From a checkpoint of a small sound classifier.
Training: soap at rate 0.0017, 10400 steps, batches of 64, held-out accuracy 100%.
Rows from block 3 of a small sound classifier, named by matrix and row number. Rows with one number within an expert belong to one neuron, the router's apart. Each number is 128 + 24 x the weight over its row's rms, rounded and kept within 0 to 255. All counts start at 0. Numbers have three digits each.
After each expert's rows are labels from the 100 clips, of 14976, where the router gives the expert most weight on average: "strongest on" is what is common among them. Only what is clearly more common there than usual is listed. The data: synthesized solo parts of chorales (CocoChorales). In brackets: how many of the 100, against the usual share in percent.
# router: router (model.blocks.3.mlp.router.weight, 8x256, trained with AdamW), inputs 128-255
# up: expert up (model.blocks.3.mlp.up, 8x128x256), inputs 128-255
# down: expert down (model.blocks.3.mlp.down, 8x256x128, transposed), outputs 128-255

# expert 4
router.4:100135156090119136131156101107112123141169155128112088142113133150147092174155133106117078135128182152138141125106102098091121113108118126171155114145159095133110085113130141083164121103128120128122140115094081102134131135123121103166143126068142090124175134160171152166140156129124075102160095116200118166118140142113096117113102172098143125113102155108160142142113134102143142147148
up.0:121142075102178136098142156131154109113122122117178119121147109139149141115073109145118096118116124168111107132064143143148117155124163138111095166128124134171154142181120144133123130111090089132169134111131170132177143119136142146109147143143111110152100164108157121166130108125124103108119098139121158122112129134087084149124097137151155156142140154141135154146123177104114091154140
down.0:096127138135101122101116115128147141134097151136095128137102138161132107101099093134111128158134122124136143147132185119118136106103142139159120141116140137156159135093168148125162143128138139169135082157084150095077142138129168117117109099114120119160164178125107143149153111124161153158136151120135126134170123122125095097136104121112133131139137078150120146149162148145109127184105
up.1:104083172122123117143134134145129144105101167140154123134089138138131132087139107173133136119133132143143154130124123117117124148156125115135112109077097113123162148156121087119122115110134141090161157111148132110146113112145132151147100133104116148136069156133140123115113169091170099141135091106121157125118091125148139142123095148134130138110115128159149107096139125122136113188129
down.1:147096142151140141116119135107166134137157149097095129115109140127085082139134145137136120144139076148154121140168164131119138145090105131128138145107125142174147116138129170112150096097136060141121142125078110147105136123114134136118139135130105107121147106147118148163169103113094141139099151079125145170091151157138119100157168111142144129091104123135113101154115126140118142120123
up.2:143117113134105136128143154147161140097149130114112102118121113103071109126131115131102124125100141106108115146156161114164119116094128142140161134157147118165142107126117143124158096119174117116134173084170145180106175140170125066076113169125164142131139130116150131182175135114111167142151114107101134147122130119124130132127145153143119114131143107139148118147150116140099152135127
down.2:130088102078110150106158166165121125167132130172139133126125108160127093116170121135110139160133125138149205118125085113134136133128085109134111115141167107089115121097113084123162085166111112103154123153170085100138096130087146129143144120103116138151118126143098141136104160165196134160152095125171121106113141096110174154116146152132139132165101159132143150113145128080126169140105
up.3:109153106159121127112115098146117087135119106124141127098147138101109162141126173194136123148095125074095116109111082176118124140154118122119111103081141146149086142101166141139132134122116085135139102175109156126155129118079156093136147123123163161147153187119113135127104089119137126097096120152148140158099133115114134200111102093120120119147104134144154154103143121113091133155115
down.3:124137108129163152113148114096065124135115141147111136170092141140107127110125153088107111134092095147111125123139133102152147131182180137120135115147100126135160118126070128163132111171134114110079168140138085161111115132138081163121161145129126113145084112105106067159155158130126108123162134118132145112163099146153131112103123143159108150116131161136134086146128118133139120137093
up.4:111111096140117121127109146098114116091123120153122121114127150161099157107088092110106107153125093146114182135113091131111119115096166124140143130133109146158146125135149151135142083104108154133139079144123147103101105145130163159175129111179132125158135159128099127147120146185109143117114119135131161125108129193137091182125121136085130137153134110132159132135162115111128111156139
down.4:129116136196162100116150120126158128105070129133105087126122129107140069117123112127168149171077136144149131141153177100111159148108141169125131144102125121118108144132107113121132163159112160117146161128085158192116143099114129109111111121117088151124085113114150096126106124131136152097107145102080144134166097155108135156162099091139084147153148134164123134127099115122110128141080
strongest on: flute (100 vs 8.5); note D#5 (40 vs 9.1); note F5 (38 vs 8.2); note F#5 (31 vs 7.5)

# expert 5
router.5:105116165084165138124113158135103155144154126171144119174132127179115149159157129085154075133103096174139130122124109161125128146092142111158112105141105108106103144125092186166160123158130145133098074144113098109140114094104168151132126139125101115141105124152120155124121126082136151100121121134132141160166134115154092142088119134101099124116128144136102147130109154142139130172146
up.0:075107154141102128099129093154155133117133118081109105117159128116102127085116138130067152135137138097139124102113132104145098126147137068132118128148146154110152116097153141124153099128132112168151155071087179132137111113126117126135120134136160107134115111103141134120114119117116127124073121125134172111130142092165124082132114113132157138078140121114080119162102110122110156104106
down.0:182125095105124102161148124142120123042143113153087092130088191135121158144169177158091108095154149117118174109138178112155113140102138159186103122156139121155152142161109098111125124144090063088171128126141132115118095092130128125110116131139088146133126109100135093153106097122134103148134132106146141117136139124158120159109154128068113169100148139150123122138118136091122117134187
up.1:094126158153151093106120124143149120125143105102172193132116131118125144124129098143160161129153075109113114109116114131101129127154111207108155158138077140173141111104120122158188095139152140125133128113123147106114128106133127141172155127102119144170138104162088110125119139099142099148089108152130127103121090123141149144108093151116116132130115104121141139113114134099143090119105
down.1:190129123100128072103076110159135153149118132105113134128118105097165146114162117151133122101142108155155118161133113115104136129131151086153161093124125170107141124118141105124121093156102178124092159089119157192161129106154125145123138118158122129112145147113114146139153134128117131102106111121124144129141136144101090170157112162123169138142087135126109099124147080128167134097133
up.2:112155076132120196114107106156129123148150101107114134140117116134148111121170138095135148103107154099090179117123102123130109111124158119139143098074128103118125148137113162157124125136147161125124150112131120118142136132139118140183099138067118096118120123132120131134118143181128125115134126109129147100120101149119136094149099147128121111135117110123146143131139083095120127089088
down.2:090134121086065072120131109106170147109100152116111105067102134115148126095145130117151129066142126118131122121123108127108143085151140098116138160131104162128146127118138107124181123107134156112099123095137172094139111119156120145098136148123131093128115120116162123171141137109168123105137138138118101169134141119127143148140152115115159103137159156126169182094135194142153145157154
up.3:159081112099115111146147140131133097131136139104090114137129181162104115094130168171086148167150088126114126131094117110154116094108098086099120129151127121193168133137134086070113068114127150092152115161109144142089164169109162139148104096146147109143161143135153123115125153127125118152110110086140097095121161103115130192121167102057160149111126091131152152120136125144146102170130
down.3:136123181114141166127108122114165135105151109144117107144132095143152114093150143078144138139145123148149140160134100159106116141128117154091130154104084137196116106112122145113113122113122113088139141079135113144135161107164115135145094158129126120125133127117148126144102050119081117118116123171117141185101115108162136113107124090104088102158124130113135157139126171105132171105151
up.4:059153131124126092116121110120145140136135145095130114090126151117088139120149140138175099140136076160159168158154101141108121136092114145152142127111125104159140105113153119169130165106175090111123083150145096110102147137174153117131144053108105130141136128143133162152132117144138110086114114102135127160156164109129120173147142118083151109089110114094132152151132086118135157157156
down.4:139117110154160115087103206140119137088135114130128160128099155133103154100143147103115139142135133121118095123137148151126095171133089130140130130178100113130107116121099100119114153144085138104110155125076169138138093150138139152141125146105158139150055141127107142123109107121120157129137131131120137115124120110097121112122148107130111129133177118131119112180131112117121083142120
strongest on: violin (63 vs 13.9); horn (37 vs 7); note B4 (27 vs 9.2); note C#5 (27 vs 10)

# expert 2
router.2:139141088148097112166101127110148130101120123102104124135116099130119119124110096109143157164135178144109108135086176155133142132134154156100142129138131154121098115129138150092152151114156118108124126130083163141132144109139164076126151089091140153166127125111116139137098090175135156162141176155156102152097144134121150102145144128164145112140114148142134123163116135098096127115101
up.0:102113117109155178125151107149150136142129148098123113132146159164165128097153146112106089165148109133121180169129098139153124146120154142104126141159079141150212124112144117148134165155139132125098118125123106105094143131132138160122180146159164119101099115137118146129158142138106064132129126064162109189131086120141190087125075150155125176097131152143132113116125131168111109106124
down.0:127125127104114138121145132121136154138047101110139157136179136111132116145142136098150110143124132152125169161134117070137149134128130120126138114159187087139093088113125109138107107150097126081148104131173127170161111108100165165138111117120094092139113144120146118096103109089132114110102079123125148148144124082139135183127159121140127153121125111120133136103097131171117104129126
up.1:129099155116117122173095100129111120143120131162114155134110129127120122096071160133118137095144097099139127100108109147116095141108155135140095164113116162076146103133110110089159124104106135117092107155172144114088146138127096137095105138105119136095160142117111139122141109108129157122123146128193131099140120153146171154124176104124110126152206092109135130086180135114086092144148
down.1:119157099139132116109132158175123117104174184144128150153117110088158114149147052115094130124128147126133131118145139106144114184153111140175146108117112110153137129089129141162131151121114132098135163119138138101196101135119177152145121125158133112141109133134147169149121114159127102135081110110101159164138152121118108118101099102145151125107156110171090154139116116118108118156123
up.2:117154075139096163122154174104117132123126158149099112140094129110096145147099124160081133093123158115164126110164131148137125122139109109120150124117178113130115134168134190111171140086120112149143175081080134163098164150112104141134141176142149119079085134133148127127162116143106062090122139153114106137143131139165134128095131103130088102132112134127152091139119121175134154110142
down.2:157162133112097130146119138156160175128140143155169079083140116129150092104117172135131144114121120140121114142196133137139062139139134111113168129144073165136162153092117091161085111125093140093115136157128092098171170156138141107123117116139159129118108176128161119140157112144109156090164123122124097097162138136093124139143116135090145159145117147109150096141143134121144096124137
up.3:082092191124138109128095111115137139144149087125099127115143139136093119170117119119121120138114086146106106130159131138129099141102135169148088142134146153133128114109102114129145085110138111181126105138171140160106123084175103077112081112150139099113125095114109128088118159101109144158092123152115138109123105097157139131099128142106130116123134119126120110096114146137157093146129
down.3:151113149163097104119114108109143137105126114125095153123105101109128120088120139160117124099177144128108109101142124165148105137128062109177078130158139125125154149141094147102140111154091140090108100107149121092127111146069105163194138163133150129079136106127122130152125164125150127153119136100130090135111115104149105134117113144062130106113076124102122088114130110115137097112097
up.4:154107141143111130147092133172155138139102118148133155167158126099151127096167125125110126116150132139102118143156127117177081103097116099129104127104146153161091096107110154162155158112117155111084149152140131116195102102156131134107131113131096095122109105102091097134102154151143132154136115129112102167133115131112137131122084150133087103133149098120115158128111140153137111130127
down.4:129111186124182129141108162169109109105100123112094139125184137104164108110115126131122098151147134121152129133151152141081083115111136174107105148137172134163114105145147147119122138126157139165103174111129193133107097112111109126094130123098162136133163165146177106120088139108153158119116107145132134103169112104145134158153136156145129141116135119142100104138133131210115096146159
strongest on: trumpet (100 vs 8.4); note F5 (39 vs 8.2); note D#5 (32 vs 9.1); note G5 (29 vs 6.4)

# expert 1
router.1:135171121106123124111151147117175138108174092106148145138126086084126171128118140160113109089080085128150101101129153109118175091153140141102114111136093153088114121146167165127136145091139147134117131111116149161135131161129128137093143134113128129117127093143140120107119114120141152084089124152097100103127177138165121153153120109131137148118114152112122089156111090171172124118130
up.0:137138130134152131091083108126120126162124138130113113146118159110092114147152113108149101134114078120155170100137125164106130126112122124105133110138146106162141094149110090124119092132114162142152135083123104138139116091156134158137101164119127125083154127141166102140108102139097155145106123104132149128105124129117156070131115165134122124111121148142078178126147159126111137179161
down.0:139112152165145068122141147133106128141127145117149132146142137108085135089150161168120139124119145121115159112148125171131144175117115107108110126151104141121125120097098112152121171114133131108159158147144171114118099128104103075165156159116104139124091122120148134137129139131121093103130127140098120130122158102101120136086139065133107093111116139149137147137194143147098140147141
up.1:111154136167114120091121124132114117164157128103156131098152107144107122163138137147078119072149121131126134122114132125102141145130158167101101141146105110121116114134130115133137125155111169146140103141169152103119127110159118131120108152114158120150068120110117145114184146143090132164146127139109074130136186112127144177106161145092128125136175148157124151111103120128088128160110
down.1:144102107151129146158104125120146119141096106150113119112123141150173166141129109112114133142082157148148124125124182159139159108167118162145139164184133124099148138111113120130122147126116135169111155155077144126125110121120159140121161097142092127125132122095112106131127156088147105093083069094101116126111118112124114159172079119075125164110057118083120124093140122150144123090146
up.2:131119116085127119104158128159123166154104180126120100147120140120086062110147131098130159114119123146113124145069137149146095169100115143111098142115135123124161138151149085132138109117142135146145123155134099160119144136158167131154118105115125123119150145143120126128123114147119119115156132174123117145106129113142126117100141139115097176174140118149103149132139169113113107138078
down.2:154116103148133164126084149104123117118145112092157159111121131125144142186150163137118092168113151114133102121156091131090177112142124111141104132140132161111112142127117160100141130150142086132106129133141127127153104173125147103058120142125167159157103158146119162150093119118120130147140168117140118135084127110111104135101125152096135119107125134124150147113141124106143157134110
up.3:149096127171123154128135113084159141099114124105113098160182145107172109149114116098128153098167115134154124111153119139130125102136166081147119139116100135116168117109124135109136090059148138125137137125106133110156129116070143142135151113097119133155145148111101152129090150153142131138181123132115130101149143124113082163114120158158118167146143132114109103122157128096127101138126
down.3:107163156127132095143075119179111110128162161130151132144073115123152140078124152134104107118143122099143114139149132102122127110118094189146097100160157084122131121156112139156092185156095142138148142126195128090138138119147100110134091110132120136095138150090138090142123142143179114122114186114114072151146106129136128106118169109106176092176148115101104111186109133122149130090120
up.4:140143169113140138149104130087101136119128149152127112124138158158127111167106143153158119137151098100111127101138105139172168151091123138104137134133119100126146097124120111138106129144141088172160130115139122112125129148109171118115082102109120117109110120071089133122141115157135136153110121134139140149158095144126151086111150109161151113132150154141134112089097106126103137178111
down.4:162118123132151089114098101119114191128141083125129151133152165148163105131162103104116132134145131149157145141125066124146096135152168140098107159138187120154160144096104122106157135162135123166127119112114137104121136116121080134123105078098149121127151125140157137136153132122115119098148103153129111123128138075130149150123142161173111150130078163119101131143155128106108119114127
strongest on: oboe (76 vs 7.3); note A#4 (30 vs 10.5); note B4 (27 vs 9.2)

# expert 3
router.3:120098139115135112159098103097119137114136095177159107143127135135166138107127143099174109116135137170167158151137113117124149087080106126087124120123129096154098157128143155136121111095123088097104085179148103140156140145121159113106110149101134092126139136126148174138135100110135103122152115098151150149140133115126096162126090161157132120115101149094134145124136163168156127148122
up.0:123086097154144125115136125077140115154137127148134156107128157127152143102119114166150136139103100158121136136141115142104135113143143151124148138133108116148123108134105110119128090128135177140106143107173174128150105130168124090125136121130110138116154112070109137124116112125113139127133087066084130115101155129110085111151119107156117126155124152128116135170099104146120100123163
down.0:137121106105133145126124124148158175122101124134147148085102116150086148143099170121156095114121136093163169093167117115118128120127104139132143124120140139155150165135129171126077080115128111142152127142151117151145060094125111156165139096121128137093165139156163155140137143092088143133115109151134168115123151132148140121116166123121153160096145134112094138112148130124135119096127
up.1:128159121153087146123104097115136135108098158159102115091158135151078165143131108157095173110102111120087154133165165136127120147121117104143124174124072144077138125145160136120109144098152154165160131160097118146097152137150123117077080137144185171083138154171113148126146194109133144140127117159148112118137134152134156109161123107137118133108078165123170088142163134095134120151169
down.1:117104173115098120115145137176106165118152131119098140133148165083143102122132161121079113115102105118123106108129104132168148156127078132169112113139133131151107140165103138102097108216154098108159086128135143138149125120102102098131159153137140128144133083128155140141120132145133137153136155094115133132161151131123174129129148133131135140104132145134057121094103112122107158145136
up.2:167151158114132136124118177127093115128107151109095094143153148190138121164116153191136132148097096135130134106132140151146094151165131115158104160119130111121150146172127141153146124171123165140129091160094135134147112098111115101160122090110101151139109124158121086171143144143097131139084128165144192157109151123125119097132104108115144149126106117116135153123119116126098147117058
down.2:116113137129082092136128130122118093123101133158090145106127113094157150129134131110145102111113126145127086081146123120113154168120115106132117123147156129131150116135153120098112119127153101093111140134138094149116110115119108118101103097118140106126136143146144187122123153136106147139096124127112156125119123122155161152130112141123110100161100125122126149122116114182155109141139
up.3:120106121097146179143113142183096175129090161130104159125127150137142169143119134167135137078108140110085083145121093145140132119159120163115175154134124121124128146136115109139131137111072091159120134128159110118091122106143115146139130156116130107131152158124143120161105156118135108162125120127126153100150163116145142176161113151145129092127153109135153095143177126099117138118143
down.3:129129117129111110157085138099141154143161131104143089139137099126103112132163150133134156120117135111061199103105121157148146150139128156118113089109142103166136134126133111081122122115144145129143104152118098149135115097123176116148165164152169131152119111144115100151119158135120114086151133168121115198167144116154124118157144112111182112102164147131104078163141114134126122110139
up.4:108122132077124120085171128080121160126137150170100109096150142122112129136173116121149147147109115133089125139116113137087132124108128121141095101110133145151090154100146131122095139107114144144125119141138115169162117159134083133096179140136127147151135128132158157111093135153114164129131107113156102117123132156119118154109156096120174144112124127122144137145157117149079112107187
down.4:165122116108117147158153127121139120159132157122149121096116122088090088125162125137111108141086147165140161125102080108102151137162103109130146138133144163121146126133083087136120146132137078111098076132095158176116131098143126132124071143176080134103114126152110120113167159094136092107151180147146126122058075124122136160132115166114102148148135135118137147110088123128115130112141
strongest on: viola (97 vs 8.6); note D4 (50 vs 12.3); note C#4 (28 vs 11.6)

# expert 6
router.6:146074098112110151153110098101126128139130099137125121119112093114149161131133086111120117122154154139128100132129120107098136107146133141110122106148125091128098097075181120120159153133187175086142117177153126144160160184130115134097109139162181139144148116109097126161157160163117131128122094087129124114115135143149120105131082152131129115146162146093107090119093096151171135100147
up.0:125097076164146118141154110131135117125111112154105123121100166137104141092121126115149164129141178114153129128131154117152102157109168125151126101138148139155127116137083159098099137107136119141137128130074099119133100131109140127131132137104166103121128151156140137149117090093165134128112180108119118179120060145102100132119124105160125120154138066141147115123169157166142154159114
down.0:132137139084109146096134127128126133131173115108136116144167169073134106154147129125121146090156082137125104155093153113142081126135109163141182127121130103124169123132119158121094115116120106147123137107116126125116137171101179092122145137095172174084147063124124108130123132090135132106138134109121124128140102104107138147076147122075135127130115109081170124100121131139119157111152
up.1:138094155158132133151137132098117131127120164168116156147142109135136135143127091167157141081104106111128149103109171114162118097119138141092154149132129148131120069169125145131125151194152125108158138087100107119162150155143103166130194137179139108093139109109089148138118098119096130123177114122092142108065115143153108102140116123139140113105106140125111139124131145147123168113104
down.1:077177121129102108166108143153144162115127144144102131126071129110144149124111132088101145137118144138107111125123101189140145124150152145101111140079084126125121139075135119129149115106101171154092130109171126147152102140097150119105100120121148102128131110148131099110102139137161106125131095143151118108121113111104107107135103144160115090119150125124104114100082134123126130155155
up.2:099140132122158103137156131123113131135132120161123139160153116131121137102108117123123143129119082147121148123093085149119125134148136124156115142167154123188132135122063111111088155105145107111162157145109124151097097174178145139118165158154105109132137128136149135147110121131159103126125162103141083124109141114088107093104144101143105109100113083156153148078150126148114130107130
down.2:136171158106143100124109159138161126114114136123142140138137132165124146150118193130122102121196128114100141133089079167133154137155113150143108124131156142148091115144174167091171107123098134127086111117158152123172096171133120114087169121121157156141119094144114114122127142138164125120148126125164125160139142131141124120110155086144121115139166156078114130180162126106161093080092
up.3:148101137149140092103147120148127148132152134150130099123119150087146110104141123153099125124152094100118103135121129148143149124110105101110142137127112106149168167139143137121088092106136131107104115149154130161102117109096161143086121189126096151113138147130137159125121187118112104143136122105102140125086163169130135119135167103136121151118097128143155161099160142152156134106098
down.3:124094133155151163067093180133119117109139131133127095088117125133112145083121105128086135176136142147144147108112127120125106129151073127084134124166128137131110157152117164134193131122146117152116128119150116105135113140149148109138158132163103136130159101160128123155135081128162148113153142135141117161106108149083125104135135119165173137153144101121141164130126154124102179150167
up.4:090107147129138122152103082122076143115090130096177119150129112133174125129121123083148135131139093084111100113098146145102129102109138118144132124094067118118101157138107132142118175131118140116134130073074136142152131114068149144082117179154151156138114135155118107169119144104116096113123157153085100129116147110093129107109133126131125097138099100170115106153136178149156110128109
down.4:141103131102120137143073176114135133130101109109086123149134069119098184128132139136105120104120108146101121189181118102137158131164154115102113096095133101162163112122133159132125119122155086130098122109169159109126103124116137149104080108102132146117120110138141089082108109131133124126162107149155140103122100104137125149153100174103164121108123128174138145143119157138100149102151
strongest on: cello (100 vs 9.9); note A#3 (32 vs 10.2); note C4 (32 vs 10.6); note G#3 (30 vs 7.9)

# expert 0
router.0:122130110105130163118148102116110114174147097138124140132124138113143130156157102129128127161110093118152147110140128095116167123151148106153130126138111167077132136173183128102181151113108143089111114125159122163160131161136121132105091070100160130134104117165129122161112149128135139110137151110150096133136173152097097161118141101130108160129152148089136093170094082099142126078174
up.0:196138117132143087111149116126118157182139123112153119136138120167160120140099169123094143156136153159109147142170068106071129089070132136107110127135133116145129115104140147109120113144121121139163138143119122107071109144101123116135168120116157093098162156136128169140125136123127080137147119103141099126113113126090126120136156105171096121120147146141108136139106125182146141144119
down.0:174119179133110117096095087111144114103132165128144126151111149119093115144092145079133121129147111110124118099149102175140119133128165149098075172125169117112178142139147142090135104089132072185140120129106130141142137151143108132130119089150129112153117130117177146101144099103123154130125130107122174192084170196129085146124146136113094119143120125115121133155155136136143108127108
up.1:135110167118098123100146150126103102105147137135117109173135128126154154114139131089155120122128093124140110135143128133133131134098124124145141152105086117105146075166128138120112119116157159140118105136141134169169114135125104116130159095114150102148103080104077187129134119099100099112174146139119102088087186152125136121113108110086142128146170126154121107148089105116155136198122
down.1:133110152111137126129156104125163125118136107155122136114113098098097131143141135127133109115089145122150112128117157108144108082162096114120159098089147134126103107143156120138146156140122092121127091101126102103043136149171125138090159152134113157150147169096143128086147132148125142148121118143116146146098123117136137095111135149088141141151137106124130100128164129115150123138101
up.2:111163125118090149139130132167079136100156119167105136089114136113101114072116110150150141096130151136151146145082133122149122151144121128133120101111123150142144160112156124171157199147167153137135140133118121106105086127106134107125099099170122079133129106154111118125153111132131123136144105119087138124138146119108151114102155145155131152124129113142106139114128110092163132165135
down.2:149154141163128131166128125104141161124129121099080098149146143104104148141148145136137145133146108098135134114140123124135156129138130145136137152097134169132105107108133117105119156115092107100111157094125143116131153133151110144163136165113105092154107162092118125094113145100116109154127110155167120141141094136106156204103126092127166175140088117089176090097152129129105090119101
up.3:120111142100132114117147130103150121148112134101135110096124117128098081129140100122110114136148130183130180157107107113149108142098100118117147136153115148132123139131124114142100085143149162134124099111147146149100113128142132180099138135104138129133129154104122120102128166117069104172113048115114153117097132146114103162143163137143136098111106192140118168111123134107138103119153
down.3:109117130162129126127156124128135138133162120162203141124144179161161108151104140097164118126123108136130126092157119110100179115129135149110105138114153130127144102068126134117109112111147109108125141137125096120188139135185114130141138153116147091120093166133126172087094081164140156098132139141127100123137112097144082103125120113145118122143133110139104116119111115170101126115113
up.4:117131125097148093138161134080139127130105148117128140094109191146131102165113145143104102068151140144128105119098082198156153145154113134117134096102193146160157133179126117107098128143148107122079138141103103129127113156080144133112138117115102106138122107153105128145155150134133150092150141156127140135138145129105133123119185116107127094151144122124130113118171128087109143135133
down.4:099107150132115148111127094147118173074107124093173141137119095145160119135139109091161092111111143114089142166081102104168101087159120107147110157086129126108098117141128159098121125124101075119112124117089120141139112151147110140156096141092092158160109133119143148108138118118135102148117124094154134122138115126166090129090124150113138122112146153136124108133149137130148110114134
strongest on: clarinet (100 vs 8.9); note D#4 (30 vs 11.2); note F4 (26 vs 9.1)

# expert 7
router.7:153152153155116099102098112132089123150104142112124110142137098148134105140109094130087133129132166113099106162143143123075095077109112168123098126153158112148104114132107103134132164154098131119127168133114116138144113135107083138121158150128148128111130144150139111123147165123138121132182170163072151100142112126152167114081133095155105114119099177119127130136101144128147151127122
up.0:154131086134082130151129143093118100133152063063101141138132118140131139094132126130126124110107179083135094175100094133143153163160135148126100107148112094102098139122179150119161133151129136113137152153138125163134138099139168149135165109122129111142141155130066129116125100109139129125115156062097136157106156129081126128144119138101117128095130141128086123098130110084121109097164
down.0:145106088118150102096131111132125100125109126127124099101091135155099156124133101099148152126137110162122098081165124090112107143127100145152108115148123136172136096099082142142122111161145086157154107106083093128117128128116140181098106106097131114136123147114125132132120136183145129103147103146158121151147102117130100155133132105081115110172136126116155144190108166143149139161111
up.1:095173091119109137117141146141135092139104154171123139157135110158114143159116112126089162119122134159094145126154145138156165129108177144148155100102099096095129119144163161143098100124114099130142132169087116098156119136119124137126124103124142127150128147115166167115114162099096132126148146135121141160144138102111098150094101135189118167131129113101112112071105170150141111174084
down.1:120135123108129088150126149156140125142199134128123170137088165127147113157104152090109058144125135102102087117078141152145132096122103130108146135171140129104169137082103107120139151139151090137158153125160124117130135129133130131114104143115101139149112093169089129099154099136125119136105127140101164153144117151118147185139124106080102120098124147155139131139163147136113161138118
up.2:128106150124155152124138119123110156134126087125176126134106106123115107098145100162107156163116099156149125128108140124110147107128158127150166136143107175125148162104171166085101139130113122135187109147133132150147134101126147120153130097110114129089116150106115132105130184096104126141102115120094108156149135152145092115156131088122135177127127152141129141145149121078125096128113
down.2:101135140154139132153151171128112132103109123189162125150146166155140121104119126075147111159091116135136135115120121117149130121095167110138104115154130120158105132116097171137131120129170104125120146097131118174146156128167110113124169169098143102147144148155147126145126050122086120106150126120109156118153093104144127145114098141140149090124103118160098185086122093131101139153118
up.3:127158103120164099159127135137091136147142131104143147091127110141106108157158100128116106067149085175141146155080155079099139158111113140172100144154129137145115155141112114152127144120104167150131114110170138111168122123096166121138148140080100157156108087119099083109127139115134156084138152171131119157153128156109139144125150135114112165091202097176106172136130113094161104131146
down.3:134138117146134180126170138125151095144134181115138114127108100141129160118131167123119118148135132166079083163184092114095113086117139121135079080148105118151107169112163149168139139135148172125127100140137125125088094117130129113090168156125111129133122140129113133087060172119127170104103119166144116090120141103112097122064128157158135098134133164107134111114079171175120140109128
up.4:080119108170138147125116113103128120133093157130148127126125187110154125123140118113133103106143117148118173133121114129099169119119129149120135100111101098159143122129123156171103123171173141130118137109189073123086121077129151152156111109096116105184117126136123139135124112116171132097149136138167156182109144140112164092147073138112138112112131117169117136104094101121132148126116
down.4:064123087123115120124111101155145150138131126113109155093171105117125141110073143184109138123103152111147121127175145067131128112065113141142134148125111097144075151104108112126142119103119096106161109118139158081123135126108105122149145130161137149111155108144136144098130154145153108156141103165115116164105135127126083139168094165151138120104137124132122151107126160117135082157117
strongest on: saxophone (100 vs 1.7)